From a checkpoint of a small image classifier: 48-pixel images, 21000 steps.
Rows from block 5, named by matrix and row number. Rows with one number belong to one channel. Each number is 128 + 32 x the weight over its row's rms, rounded and kept within 0 to 255. All counts start at 0. Numbers have three digits each. After the name is the row's rms in percent of the matrix's.
# convs0: first 3x3 conv (model.blocks.5.convs.0.weight, 96x96x3x3), inputs 54-62, a 3x3 kernel for each
# convs1: second 3x3 conv (model.blocks.5.convs.1.weight, 96x96x3x3, transposed), outputs 54-62, a 3x3 kernel for each
convs0.8 100:105162160192112136095157170113107124144139133107112160143109132143090145137109111089166111077114081057091048140109133108082136091093110160138087130085128141127107158121090120078064057080102125130115116156165141099056152080065093090117077118127
convs1.8 105:107189117152100109065055060144121141095098122144129083136131127102099136079099135200147202215166180177168165107113112102134105114083055071111089124188150168165211163193173108101124091124133107141122123173099080149131139162142165141135214103177
convs0.9 100:124115090193083190111139085206142155098128087142089113077178133154108115166137140136143133100082125129075135144113119098121067144108129146152154139130127134127129143182113126141102110096113135107152141091110132130135075185101063114190169111160
convs1.9 101:138134159105118099181155143133070097108130080123168142126103137108118140090162150145122093112123148113114125111136126088175128141137157094137096092176153151066083120149094117152150088113090118114119114104148129123126120104153118146138129199150
convs0.10 098:136127135201150066147123082088135123145092165136101063144167183103173174081171136102144158166148062113113067116137083087088140111132136130108103112107172120137174174111167141097140167138175146120129123138129122127118119095135111086140121161097
convs1.10 103:141079097139111150128167176114124054113127149170112110081156104121148072087132118117139119155117114108117128121110105173152078184132148141122145169147132125176177094096108096126104123108162125129141179161138158145148098153163081085138101084111
convs0.11 096:119130142121105088135119131093150128110124085122163160156174115101083125106151108153152116136149129127109142121159165138120139144173128146099094149112084175141093135170138163137145105129147091107093153147124121107083123087062094116105160081123
convs1.11 107:105117161138137176168142169161141131088153158183097086165094179162077167119137124121152103137149100073082117143127087109142177104114097119133144132124158121088141092133068095110130108134190132141124210184101140108135135149193183154099154130140
convs0.12 098:125143069100221119084141099153163085156149065144207117102142155151170127133138174175191113161106088097098124141112101122083160124125131110151119111093147113134089112115140136118152109148126126143208072086154127144118094129073112104098190189134
convs1.12 100:179118090145138116163103141159133033179133095137132073142139130157124172161113160077093103193072051113139080171124094136143122145130166079156093163155095110100159152106114164131084145137175093126118108184166097112063158191084150143090136128090
convs0.13 100:120095105134136156098084089102113106139192190117108129129112076124132127159130165138117161106115076129146121095100068108153140176182114083113092113176122140222136108099103100142111105102086089119093096085096132120122079115130151132117183195120
convs1.13 102:114130122123125119165141162110104144150089186103147103193177161144180176115127130111157186110106146153148120129169150121133090098107130109114171155178170149176141160146096122088115143157156094106153119127119112129141099138129138136144139122147
convs0.14 097:126113192145146137106137159127110069106165169104123181105087147124120067132095075137141088062057100083086082110134166171128114143108092208125113104116126125090134126103067164102157098173122149170156149129098133115107091096120152152111153136113
convs1.14 102:078128127154099128103144128099114118150152060157112077091149080118105124087118112109118096124112187130109075157129120102126161171135200132077112136131130149107039200241139173176078104119123118141187155150150164080091124229135128156166158123130
convs0.15 099:153132183134100155185098134131130161115112146129132147073125127128121147126110171124095118107076107150119105117153124148084133143150097205215150093104155104138125095114152140107131170131229171109087110087090131125138081089126123111115128143054
convs1.15 106:085127056169105115139139153096167160151155116119159138118143164096150136054147140156146111123102094146128108176115129131154146145169098126087141145112170109093120116106125106113088138204104136106087099116081127131146129090100109102108162129167
convs0.16 104:158106159181112117118170148115103158141117131133084103084068093125105155158125086127133130146145120182119092079133161112186164081103112081131115129130092161090118115116156067128093108124150195202125160162134163113099092091184115097195136089176
convs1.16 093:167142132078134111112144082088073097106138110131110098148138118128125114170150124165072137150180145104126130105162143219134096136139139087132119113144094118087158160185147171164137091121154164088118139149056099024066155098131102149123121155092
convs0.17 102:215212186175130179189183120155117140124149176052156119119108139083133135097114160097162084131148165137095138084097174092112173132114156149167134091130127136126082125172144145102135127118181152144135100152152103133170128142150115106133101141216
convs1.17 097:140117106127149137099106104139117102124175132123169203109108125118127145114101199143096116118128056153094145079124087037065136093090100073125102137137109120093130091095122108119100092083107151225173102135129128140103095150140115112138154136127
convs0.18 101:137114060127173127108093177108127188175124117104071138062128153144105130170101122154115133137119121162121117084112132137119128138124107160069139147140124152075143144077103149135084123143090143175164144144135203157099090124043052101124074118175
convs1.18 097:142168201094168060151166135038125091109136077092117113065148120076138088080139094216165143143104081127093141189171153145159152173145134134112150118124166114144165090100132109093185112091210126196136171152138119116050122169097126089143128167176
convs0.19 097:109144115139079083104093118107127109078157136133108172131138132108159167080156166176160115146118079152156115192092119123087065163100088123163173171108119115168169142145104099088109136082158161108144094079109093122101137154130141158120119164077
convs1.19 102:096145116126105119098107123134189221157093078098121147091148084096122133075150141157105093092109091123087122162147122123115149132142097092129074076062118137118080136126057093128093127112148152196139114119096108125169114118083091118084191131091
convs0.20 100:129102203112101101149114079054101150124094113148090076101170120115161142104168202135085112186163140115165103109110118117146141150177135070100085135192134167154130136126187177172202122106114157154126169136161137157121148153085125136136149188125
convs1.20 099:122118084134123154106194105151149125138116168149137104093107174120134107126146156131083167113193111139127110107046113155116083162090120049096074120094118113098131101146162098099139111118136100141147087154105121132095161146106106074156108068090
convs0.21 102:095147089095122055129149165091160127107096106096133149160176146135148113080131100124040122072124124154125121146129140089139204127113109129144113142111089118154147187117093185123163153137173110141223130143128104119100174108084121176095148113118
convs1.21 097:165146216105094116191110142144172194140126148136117089103205104121120162137130188179139155112132189150139168167100160136073120131128131158133120123166180081173127110130112110101167152192166155131089156167127102131102131140082214165146135166108
convs0.22 102:079112092167136096232115142121089145070077118109119137092086142112147166119053107111128108183135151134127103197138141142120164112100156138078111171123135131114158132090184167106067175098071139144150142109147088125121145090060130101097098129082
convs1.22 097:187120111087081120081097098181127137149155089108175112093161127169170143155132151176110131143166128222113172127091128045106078106087138161084107096086130126149189112175126158129200108123143149109099118090163091126086096082108124074181123122150
convs0.23 097:094160121112056159076113134169115192050096076073150135107085182063142163123111151157095193093107154135138082089126167076151138088096083139133145104116159113147156108121103109158146122124141097088149123139136097132110063129136134086117130164095
convs1.23 101:185129163173142142232132134166133147116084163039111088106131163109132113036172138156107128163079100147115111154197185152099106137109141138154132149155091172151119197120155160145101104106102178157187125126132092073087065083151099121134162132147
convs0.24 098:081148150196200123052109062119120189123214187057137105201141143147162145109082118115106148112106210117117071139137173105123064069117090135183130098126148180105153165102119122122101104120133141154124168122106149135103180179120097106089121087167
convs1.24 101:140133171133125106130142151154110109155092071148114140153076117093130124119157148163125156109154164144115089193214120146180131177129124124121065187150149198137107125106112130122146145127128060063141136112169145173152142116124120098122173086164
convs0.25 098:175086054176089147142136114172109133106200100163133112198175090145155111182158108074147087190092092142134143165143124134141116130111110159075161117138143141157129154145153108125099102090146089150128140140107099098127109178119123139074104086133
convs1.25 099:167141151166170236119162201153116126173186088131159132127076135164076131071170108091114166131154157095115097091145224061139154138153149082130105096092116053147131039117154087145143057144171083133136109158196092098099113143105116140184131117147
convs0.26 102:103114080114143145094081106144142120118137154236081111137094106140077060113099078083102096089143080103142097086145099114142128144179133175141147119161158189101105127095128145154139113070152129146111121120135080083074129125079079125150130122078
convs1.26 097:096115150102114146135175160072130197125129112147099177218126173165114112165096097141171086139146163058107144126121106065136080089068074071090140141070055149116112167120139147113099139149158189148075179152097131141112148127164141157135133164176
convs0.27 099:102122147144125150210116162073119082111127111120161083107095101147121085127156121111110132114103105072062085111171070118146114096119162134062121098106137090092091156163155138113150134125125105108166092164116154107120120112098126115077086132120
convs1.27 098:112097082081138140088131139133116113117153139135100146138167185082140162079117093162178139118152105089081092094062142103130130162179146162165183116097153126094153095109126133209181075105127180179148103122109163111094100081106112132116082090138
convs0.28 101:143084118132180139193131100098141055076040141099095140086113130121087155128162231147122112177176133202082140082100111142180112140119144070082092142112143084149112073085075166096094162089117102139134114131160123160114123092137066114114133104156
convs1.28 099:106115133078089124050124076128106134067139137101129151151191120112093118087136096117186107127139162063146121103173088121182101101145105185162156084105113088101148157167171082099127136094043139145098156081125122150111128099071096101112162169111
convs0.29 102:100158134155157165142122174142082152083095123132111127139135075110153119177112067104096149101139158148151100163118119148132105108127125186170161114138116158100118120131125131189127031119109143139117138099115113108148164140144075144120115175088
convs1.29 095:128147119127137129155070120119120100164073144136123098124139099175111072137167119106137110054110089179114077129161053089141088135126103153101104134112123089109119086151076125052112136128119075153111132132156105112182089101151097142142122156098
convs0.30 099:151117139155121080088145107087172148143146089123173117106092118080139078146108109144102080116191098188112110094144126133136114182147064103103072087151098074115092118113139129152179155207100140177145103116164095119152149121160199152151177169132
convs1.30 103:160061141065085114143100060099085121129099112124108096144133131143140102123123104142134087119140101150067091143153164157157082163098084137112095124139044169091088105124031161098070100122152089113156114089129124092134091126157111139128149131138
convs0.31 101:135168087174097064215110162111137142172114128143132103171151163100140143112129156081146106163149174125171131116113087128135112129115134075136142065120192138120135112100084076155134140158096095117175098132119121145161184150070144110115151092140
convs1.31 094:110072120070139148128089117094146136106122146192157125138108121090142133131118151122182105141150127121167078148197179184146183105190220140138136160126139167108075173159092149125062173144154088163072127143117114166134112144143089147185129116126
convs0.32 102:124086133160159064126147090199119120116102102127075051149132119139163116184160130118055085157152095141169101119152098154117137183124149126088052147149103173172099116109090105126112197178115128113177127079127100079095090102106138143147087155111
convs1.32 096:099138092123162166156144176139158125097153154144164111147077163168037126093034111133133128117102126133146115132151134096138114147162125073116161107126122163107180161103097168127113066082078174098172138126172148120152152133127153069112199130161
convs0.33 098:117130150116174129152157101155169122162064111172125123176120120160173133137163103086126094168110100102151136170184115124130109125144109076102130116149153177114138121089083093102080133118163122139122114100123144086093142144095132108156182162128
convs1.33 101:117100209052078111139115126109109117125123109074110080117101157139216095144115142145156134143163187172161120150189164068094174195143101104101149161125144100112131078121144084169213095090150150197190165151126120202167142148137078090115080137132
convs0.34 101:140087143106126064117126102104123108114079086075117129071099106099096128096127161103110094058072179121098070153135105114128092093125116108106114123107106160112143180104074143124105129115105123182192133130119159165227134097102104115113108074076
convs1.34 100:091123159187121162131158121154146146115109130072133145130130138108100161162121152128149195174115129121076134120134104144205170123170186140145155130074112148131107124117160133146155110122108107062063122142137099056069124121185139119140144129144
convs0.35 102:125123127129126105146152121096101108124104055160121094197125134065093160111127070111149091120121093146099109087117095111168117132125163147173116115135071135117090138120180171137097149142166115111119080068125115168132122161105083126159115136155
convs1.35 098:101137132169179095136152117078107152108095120114028101083131119152099110132101053091114108097114135127114137148160140147134078159102096178060128222123158157141154129144091039112114153097087146134095071096116133087142117115108099121144098162109
convs0.36 102:133108128083128147090139126151143064091163146102099142095079113151088106155093074179093110100154147114151149077145157107064129096098169159097078148127169149134119142194144143215153101153103124174152145171150150125123137132182127165187128126137
convs1.36 094:112139111110125125131140116109105136086143119152136155133104090151114154140081139099134075140113097104160072174191154133130163089180121194128162169109130178152136123127152094146164153133145114081036110090098073074081113124144227136121128099099
convs0.37 101:065134102134098103122105108173108113138100158127112166151149106164180110112115137142139120180145048141131123159125212164179179154111127105125107169135122178141185188170160139111127186111155129096087158138105116038082130102170121151170089208140
convs1.37 099:114171107152178175120171167126171117144120103146142084116098127109102131179103142084143135054157129146082165182164126167170091162141140114131167132076141137116119123132119096103147075095110130141151095147122178136147121076079117149130177105158
convs0.38 099:172150125117153131179138164075098119054142139099100105091121176110136181119148224109095148042131041084198168111129162119117154144124234066047128079110124129107178097114090119121139058132094078116118124114097141131119110094156098169188134096161
convs1.38 104:123112144120071093149156177128104146094067133091108138090158145089149177084133094117107076096162131161139160120045148102112091126119116119102153084169098189116127201117139123082115187135116179116127135168196119134100094126137180067102118108145
convs0.39 102:160130159182173117130136162118157173103173163129160171140103080051169086096116080094102152124126075083108113146054117122107116150168172121071091105133103125121126128168144130103115135091115101144152070104131126130169136159164119139123109090079
convs1.39 100:138090118156098105079158095159091111167131098178100119185116180124163143147157077179137162141129194117212141112099167079119147112111123151142092161121104122135098095127141063125127093113145110099123101108120084078147094103162111072120133116093
convs0.40 100:101152085160109100160187144117199118141081149089096088096116176107138124142127109192101110255153148156152139092154126102117128107105131148146161139150158113139151085073130105160107136124125132129088139152095152169118125152099120091124113131148
convs1.40 098:139138150162095126134138103093111070130102072138112156074114105135184135141151170100109105060075134149082134172158104131117153098105128198144074172143105095092126138130167126071134149062174121125165100111123066138069140134129127125109133133072
convs0.41 100:106133094114071125110169109069094100149149094117072123112105135132160171156058110100116078110117096087052066082164155118111132123128088113149141175158115143132117115072162133139204114088167159178118156104071144131112090093166132173140169145156
convs1.41 097:100121088099120130079130119172085158155146184073137149099160167141139133072118119152154127091123137114096197151069128166098106214143159089117172140215137146116138172146112162072085130139097083074091110110128076134082078136097132121109153121122
convs0.42 099:094104059113084116146082101124099101133121123152107114162157113154127176091124118079110181090101120151144142068115158101154135127103141063062080158184144101187150113110105086176084133131105081142107101143106120083136070100119097067106090134075
convs1.42 100:136139164147140145140148138119125168091107110122084126034139122129122147112188216156134105112166159137181108122140098125129121137126070171179172138138130136141141100108156049089167109094129108120122086139067139104097106159146102132112185071154
convs0.43 100:151175144117136107082114095104076074082074071176118129179079148153109143146101111126123171117109157112118146139144172140203166140162125138142105080174097131133130138170129142124104133090162159119130107123169123080133086132094064092081065120085
convs1.43 093:153122148088091141016101167043135137109105173115095169120153128156155161172124130166137104127153051131091126156117133156146104096111095115161159099124153101104120145152137129158113135170124176164136176162155186197100136164137159138159147157127
convs0.44 100:166147184127124117149111186155147119118172143140123178212203189121133113217140112120095098124028065105118102114145117165136092131121105123123114194137116115133158113127126114060106159118164121133122166133138187145191151143132157130238150175167
convs1.44 100:092068074108076087099098145097117085169121165118163070163102095119127114122176150169178124136121109105161135107162152140092099116162101055116155159123134153130112079145129080136126097097150084095108097065112110150197122123054103108114130111098
convs0.45 098:078131168053132127067080100090108128116135067155154161093128173096142121099170122128123103097119117133139099126130121122132182156102155132147187095083094089081142105126135077133149142087095100102126133139109137155224131104177136105122143125058
convs1.45 105:140117148153131077146091129132148136128136140163129157130123072084179100120204139112074174084113109140116129133098129112095150133144139099147090105101118088123154141153132184121135084083112179148107125143148090113105128136133148088155109078109
convs0.46 103:143151121130090149078081103095135148140067143112141152120142129080123086137103138158158178103094087028083091141158130167172106107113187136087137130116095115142102171125082174127143110129179125141136141133133131076122130124158193117195132146117
convs1.46 097:120094109104122102122133181107120057093120108087156187152155151134104142136151122102120103098092115139135163115131105134166119106147170106120155118146108099188145102128143156164119102105118082154142171156152089144089053134151152124143136108099
convs0.47 097:102094101072160142138160058095087144128144093122133098096125120156127097186178156164175122159165053131173106083089117066113113090139140123121143186140113152138093145102062186130091114138148100119165120103135140140154167108180111157144158145152
convs1.47 104:129133141109121159141176151168137119158142173136126108133098156128151095074098094142109149154150118113088103181155177114097126161154123068128125092108148140078115169157162175143103151126054136078141057176128142184147138199083112059138106129098
convs0.48 102:127131150138103145146087131174118121140077138104132114133165152153102134166153156109092093148073073131169126127164108102137159094104108148170137131163138147105110137197040140108125110201141095101120100093081124100120105079066138122176126135130
convs1.48 097:135143148147120180159087127128139109129146122255214177150117136094128125108161086060086143085129124107098161109123174152150126084122158171151179153110090157100119175127140134140092121090098087061038119142092116195136104125095115139131143121165
convs0.49 100:106112192079105149116099069127116112132169127160097122076104062123085131095107157157144103077132078162151141108076113153134104141083092134122116178108125120104129155151058133087122117077137193144079157084117087092120143076137231127159169133182
convs1.49 102:133139114103137120117095087147136097129100175144099145147080146122086140148100117112149128124122139115140124118151159178103164124121114188172136154115190128070063099097093078096124147130156137165156128153134155136182117156154095092103137121176
convs0.50 101:105147117087125195137117131124130123139104171080075066122094091103152170163095184143115148107132110116100123157104092091110107129207135138133110145125128086102159117113112126133147055139131102145169116103132117101128150104137151129101107071121
convs1.50 100:135051076139090112143136134119112131194155091202163147108151138124100162119138129217144149089154141152095144165121115197140124121087107130114122155141107141168134120107152080146182164136131120182158124147121110128109136093105188121134096156126
convs0.51 102:175158162135153103102129125181135070105154159125136080050179171132152174147141131130099069117119107134130152144103115119131102085110139100122099117149148156176139153138121165090104116105079127106114068117098115149109155152131115193140170066122
convs1.51 100:107097080157102167106083176129094072194105101199139105151115156114097116102052136107098072167130152154113178144110093118132100092139146070099157148182137141136131169159159165130132104109116193138107169145094139102125101143167153140121174159107
convs0.52 099:147085102140123129075212156150174082114117198133089062070114093142116136099077105068116096117116091126099127123169136088102098091073107086136121125149121167142155109095117100136122143104145101117122134090137103069151083156120078154119136090116
convs1.52 100:159144148168132111099091108087139126096142096161141098114092158121110118140156155158110140129177123119160167099107132133123139088087132103123088116101126138145137209160109183154134161094137119146115140115153097154159076132130102127131166137071
convs0.53 103:159145107137175141090156140100100116140083113103177138136128103139162079091119054216106106148108123107128155255186114178114170132110078168098092131147137125172094153188120179137158193130086074125120124138138100127133232102083125137089111111152
convs1.53 098:135120060177106123146097070102147141087106120188130130158139147178108088137075093153119071118146100163103129112124129159098140135071151096097110119090097186128110148099047106122101149091050155180108143126160136115101149158116081094061073155110
convs0.54 103:179168071084135129131139075159176117102134102086114068162118124055072124104103130134082109128077134172131137148133096157117146132094097149168231168164143106104119110103176038108100078080157172124126124106101045030099106119094102142122130186091
convs1.54 099:106098134098091143076139141077168169122127166119159107119146172121086133113164089167145122151123112101131117126124145102100121070104165137123072126099103133099095105074173163118128162119140064104145105186225113192172104086141130150188120163168
convs0.55 099:133123123193120089136138090101078144143128148123161174086173168086140189148149124110137124144150125091132100137157161092112137134133131057101112128104101148143132097140105159142104112198218141099134106092116130116085189082129138168162162149118
convs1.55 098:099109105121133078091111163108147096124135155128111110142137089101065123137098173152126127148119145130160131149140135145130118141195136129118114166108132138114147132069114166171124156168086149103079148074149126202153170152113171137123133097133
convs0.56 101:118179151103141138110121144087079177097125185115143131091121099110131124133151128110130139126151096135155103121176145083118140080131196152119097101129119115099147087123104178091116203174051162097116109188132105118110255166103190145072162157170
convs1.56 102:119138155155138147195117148165173102213094103150138144146184117145117111147118194166137152106151173098082117200198101163182134120125115129096121133181099137156125104092132098154153143197190154182127114130114103129144128139081143158094122148104
convs0.57 102:169117116137208152088130139128126083095114083107153122121133139105160128136131127141115185176120100107144048125114133143074127113123084073106147154133114140153128235169172152168218127117167130086121126141098092138088138081107137079130189095076
convs1.57 096:150121114148142119136112175182119120185151058127178130130141193114170146131137190137180197144133149128140104131166107112165126176157168190115120098113135112057101095099142101119120111128115083139101094149129091154133100123091102150114060151063
convs0.58 102:110114188137153172097141096112070069037087144069118055204134127045118096124143081110084133136110136114171119100101144144151120116098142212168074165153096149130124182092076111121105085101087170107099163155112171166119153115109150088066140215141
convs1.58 097:099159140192179121134164132147203170107145196169192169117123145089103112164133158089108111126094134111089105154099147122095125127166157133087131101159157079132174143126152168155229144142121166227162051079163144150168128110131118076180138117159
convs0.59 103:137144069166159167094123102092132139153105076152122130190144137171101133095124112165140139117144145162111161132137136126144101093083132133080103147128145109116155106096098136102066114084082112097159160157161158141176102073158096123148098115181
convs1.59 096:157119147107121128197195187201169161131133177100103136169113131159152173138125134158110157082128090168146148094114166089163178122138207159198164132140167167168137100106127115161136151151187159107122101128138088057126132107174137208151141121178
convs0.60 098:127084144126120134078145180127084081085103120109164163119169114161116103205084084047142134108112083121099144130158120146152078150127132079172078132108104182072119069052144149106114100180161150126076154105142129085063185151139166107103110135157
convs1.60 099:082064134100070130150069149150188169152135090169170194146123118157119055076148141098145147120110142115131131125159104126122157156133185189144128128141138082119105126145127109084111107120091048110118118153141119168157099119174080083150140106126
convs0.61 101:125105114187111113208105085119096160175142111137153126130132083115134128096105132138130126098124181190075071117111167119080127171106129146148199069165193174152163100135089192166138087112085125153114095107083194117141158069146126184175112127148
convs1.61 100:179127091109103099114141116098126098101176139042128143106089120146130129146136162137178128135162139077110115133104104093086094085171040150109107125174099108135144119113158059132132119171145146129206127149116114112138184071099101054123124055087
convs0.62 101:110121137107092106106144089073103161184099085121089081077109130063098145121120153154156194127097145137097089124152137141146142140128121151169133120103104135112117124166201152173218138130166143116126098144098144162118121117106140118093087120127
convs1.62 102:095101124120133082116121125097120143153088119136103107150095154118149150134118153103096127158117134156120161120196143131183065099083102119120102089115123115141102133126093146108115141125075091105128117124147113132153097130213108105151046119145
convs0.63 103:101114151183204133182167220088139086112166088167154176129114097108160100092137153111076071088111106183205241128125148168131124119122114125103105132106125110091083050108091120158114167140195147102093120152186109122100088110091168104160196130160
convs1.63 103:073077071115161137101161151152126168082153186075103151117108174119145170107121088145121122191133142127144134116101106122144144122071117142133178106142180151141205114114132146125169148134120154181149054161174085124172106090135107125092174110128
convs0.64 104:168180083135158109094145168102118094154140088148114116108146155110105116055145141054090104101112070053161121130090110132196159134128154184116076149178084113130147165180152100088149118156098091129113112153152121137183145133089128152149109102187
convs1.64 093:111098122124139120129108147122113164113110119158135140124115118156138152112223146114096083106107141115096174098126061100093138123052084096137184075115167151140136141114112106146107148138101169099190138131161198129176151146103105113126089128080
convs0.65 101:137138076085105140143171216092102164105139138192148130125127141071182168092165180109140100119146168072075139175098124135096109156117104100107053149130118200180109145154177103146113116101142153121113175189134154171159119110090124132148113102159
convs1.65 102:139148094188116141182085097115128140083118132106072054095115138121107171139113076098078065143066085101126083110114095188133119106190160120138132111161098054163101075135133167127114132151140146101168138132122179128160154179147120124126099121116
convs0.66 101:077088189130166172109128126097113124109124098130154068026119144155112157102145123155091124065116229125085140130144132147102142140126134142150074099108136128118082133128109122108122106108126133170142105122117194074071040089135133097116144090146
convs1.66 098:081147102156142148150155092101147142124169150143094138134208116084149128097087126123130157153091090089138086127142138148130131098148117151143143133101116095110153054134193116144189104149239090136118148127151079114053097163176146168100150127148
convs0.67 096:111131145110130072125130115176125105132145128141146142149115135130094141104117165082097129095124110190133159102115125116133154119126138123106128154142130133134118095157106156085133133117191149167120190138130128105127098090129183084095176116200
convs1.67 102:099108091133151148130108111120125199061114165060086090150137146142113121133149095098138148171129135113141087101107083117185170086096115045137131122148117109120120138136091125131082143133122086139080127120101161125116125127068163081115086125108
convs0.68 098:107155197113115193171083102158122121085113114130114146142101120095077122094141128082140120048098129092145182105074118135126094163149110143107081106110096106125133124125157090196137128138113092117146127139128084134107120095123117081117119130208
convs1.68 104:147114074141112125193122132129083151127152158081061117068135084083142178112130179098168150158147085120096121064098089118169126122095126133145131114086132113159130120159120153101117117145124155142045162180120099094108148072130087070088119122101
convs0.69 102:098117079137115118116131059058077169129163122101134123125137102121096090099131066095106138103109154068124083153156105126138106146135140162177159106136101196104142098167116075078078092143091106111124064108129131126170080116119137135128140123115
convs1.69 097:114130141209176112133148136133160121140110170200159143141117142107164113134147126132145123110109097151123138125137111145076136154165171136110092129115117117117125172172144139172135146099089149129102132125093129129125109118183110106144115169207
convs0.70 098:153147141092098144081138157175179123093129101095142132153165105161144146157098082106086088129118107146129146093141103151122078122137143134149109116145129173178110111131146141109112092080099100114102074111148139155131143144135102136110089119104
convs1.70 106:096123128154080105156151152107098167166126102158069092092155148126114163110114160133127112096140075100151132085082118085138157095129133069102115081096137050161161129194127103147150149153193144188193061132132137134156154109095116102156189105089
convs0.71 100:139170113107121145080136133146140151125153173133134135123138140118154133108147132146163205172130231124098112140179121110140091123144160132156153169168138186148178067118100132126131106152089135109199170182237143174192148137168145122186149119094
convs1.71 107:080101159104093111067074071121133119219098111111086131100130110106115174085111166134158085044086066076094092104068107102078129118114135079087114104104151144090106147106185141075123135095202092139109061086108094113109120125126073075056075131146
convs0.72 099:098092123167104124095147144217165147169137161130155109136116117135134128156118108107124119079113109165097115114087133104131143104149136116101107086096171111065116169173135144153122127177057138118125124106106135117138150090118142154154187164155
convs1.72 090:114140075130102143193172104071110079126078151139124104115076117124115116107129099152111176114112142142100127108142156131115163143155155123130128129163107086182125166097159153104084129086142089106084112107095093145157082089114130135109120104095
convs0.73 102:129090155081083126131154156111138123097171107124109106135082111109075112110100104171100084150177106133083082116104127107115111116156109114157079101132111084116092186141173112110171111085099160115152125117105166099116124168116102124094181149061
convs1.73 098:112113142183107152149136072128121109173142123169138088164094149102185151104157140116187116151219126118171104164136107098168134102141169114151122132127103120111123117152138119138119237140127142141122121131162056117114150123141124162107157136167
convs0.74 096:131101120137132108116145153103076156163087139117216105154131090164123088091107152085093095131102151138129144131159140080128157108092104102119116121094085205132131098129122113126170167095086076114151142108104157114146104112068154074096255115138
convs1.74 103:114111134096109094128093094063189098116144159095116142145158199106134123131118089118106136141117141109140134106128078151146115162145092154083102127121146104128123128117174099122070134216159158121110124083124149143136128093112129218113098112114
convs0.75 100:112244185099138166165121057091134140110097123110165116215193147089151144118115138067107126127112106138107127142198119121112107110079117169107123156191146090118158115131110175105243137136170135166111118180095163127136142036164140143178146118167
convs1.75 101:113114195079143172171106094119138143161116084118102131121110140080059135128118102156155080150126099116131101120073087138105121080115076141130128100146077184176153129070093122130074132175093079102103056154110094128152134094162139153128121086097
convs0.76 097:119113090184160079096143128080168185159144144072080120129087149116141169116125126110095087194129098187155083140108128095103153132111091101135142075154178085091141116135109136116106074069187145148147091103177073107113112128102161111085159123112
convs1.76 106:167147173115163174085114139151143115092118131150185174045143103144089113158151093119070090097095128135098176159112144072120145091111153170162120181143084193169150177078142121107160114087132204103162120070071127070128150092109154149142123147142
convs0.77 101:128106087117111204110165212138106130142074108087154110147107137058166134084082106114081106038144139121175198134076070115070098113135111123111113158137115074112139080088059140127183201150112103131108133128096097084090086121136167140125103141154
convs1.77 102:142156126124113135118108136142166140160108165133184161110098159157127167177151194153158121139156211155191144117158112122049077120136106131100102101144131160123158167156209097155124128130115161114119154177142187131159149124190103138078152129122
convs0.78 099:229121119135128119108131130111119103153106121092126154129143083110111117118077158139091131166129118134068103151119146146148143125156122102171125171071167108103095118123132123137075104067153137147058150117083111144116121110140086090170123144204
convs1.78 102:086081126118096090083091130128113128133076110136082119122091152126147078171165106153156142076146216110117149141099169096108112160141154161086086184118125144131137129119101121110167059083138139114118122075115159132122098090107138131138123176123
convs0.79 098:101119126143136090141124162174106168114121144101134113169107119153125151130169188144142180130141090210134124098123102126146203085148141043149093189099139131170154135133134127116156149139182129167144119173120119121159119216208162136172084106104
convs1.79 104:159131197160124138070120166107104115046127093117143072107101057141158144082119136219172100136136168147175076065112086078087172074159160092101113122029083163104096167133157115099144118116160159158071125108073149132136089136097120076076161131169
convs0.80 098:106145100113097093129119188130151055148146135141076132049118145118166166111156090124166168097155186151109162129144101119127102183101118118135093149183139154141135087128175155115134169149176114135115137154168155153163209142136142195122149162171
convs1.80 107:053127089130167089094176120095138048106105103150129162077104124142148120109135146143144157081135133131127169096159147151130091198204158168160090088084106142141135098128093162134158124189186089116125116139151133165180089102095101120170096133104
convs0.81 099:114150080077103085075116130110103093091116135090098092153123151193138135170135123150129112126154114122187166156094164110091061129138147158129193124127114132125147114094088128113099111161129121151177153147122133113114125140169145175167148157228
convs1.81 099:138151139123149105058076111137164174118123140159133137113093084118128129088100099100120140130152136156153100106092089138181088142118118096159119146137137146175161152117120144088112112126110096017098112103090099084070172144131121134104095150073
convs0.82 098:126138162148167166136098107098150109109149161102104112183112058135121152094135140091058115130090133108068140109184114100162118125104088142106133139120121136135167130100070153120116155132097110079075117126130136152143141108034102089128144129122
convs1.82 101:102147075126130135069153145158152128160153081142091063124124093127172151119145201121134095141105094082079116178154112167092173173163092137158155146160116126088070153078162129124095119124142137144129147183135123144173110120124150111111088103192
convs0.83 096:097133150144164171103165131122148103095115132048101077236140170185144142206159160080081101147094112117084078115095159111109140104122148180133147197147189098091144181112126129106123181123165048164106123135153143189156160137096061155048110090088
convs1.83 110:135136144121142109069111145123105106106131122110153108082145138149150035134105094142130108109130124066135144130124121130133101121072091074098091094111106097133124065110103069126116069123138090114082087117088075111144065104056118131107109154137
convs0.84 101:105113175106138160055152133091133149162132173153221147126133093153121151120153134082158103075103085111121164102106090082096074099097124123118124161160119203140103061173076125249090150140135079127142110155153130101134095148065077151122113115128
convs1.84 098:118081121185126130121135134108128073086087053152146113166101178136134168101133142219153158218142227081108062210124089136108111156087188112117147097103116100069147104118161105139105161115116165098172142135110118150081095131122115118125140189114
convs0.85 101:075109140117111124175126124090092164106130131116111038106137108117116126066135154099145109074149104130144098124176150101177116098120098073115106140143123089189137171175085140116126128122116097096128131112087212196174207203143079138105149137097
convs1.85 091:108159155145120144131152111098128183127107124162100191139122097118155120129075102153109090167120133153180090144181124199170096192144090122120108117134106137147112128150127114129144172103089132149079154165086150139109120113151163129139096218140
convs0.86 100:121176123120121139166201100110140101177092149150156143071173054080130089106084130141130113122095148124139128154130122133151104103138113194118099141132113117120111093128091129103127148061120093127150084144102062147128177113130117106106131082152
convs1.86 100:127097165105103089109113173141130130111051134096120138215124180182137162154077167078137132084090090150118059090106057105122091142129080143134101060118145147122117066115194115080134083076086179135134146119151168122145083125109147133154084150133
convs0.87 102:167173149120125112109127061196061127131124121087128155146121073170096099137102125163175205079137148154131181060116099062118128104147148065146159113113126080120099116099098122128155139096113145071154109127131064096064156071082100145114105109150
convs1.87 094:166135171132097156106151153136145132117097164147095160099130140156176110102167095178110183142116103069100089132075113115118088037084160110163127107121085162174201115100129136120148169093133119098127134143165118109112133148134141144101101127162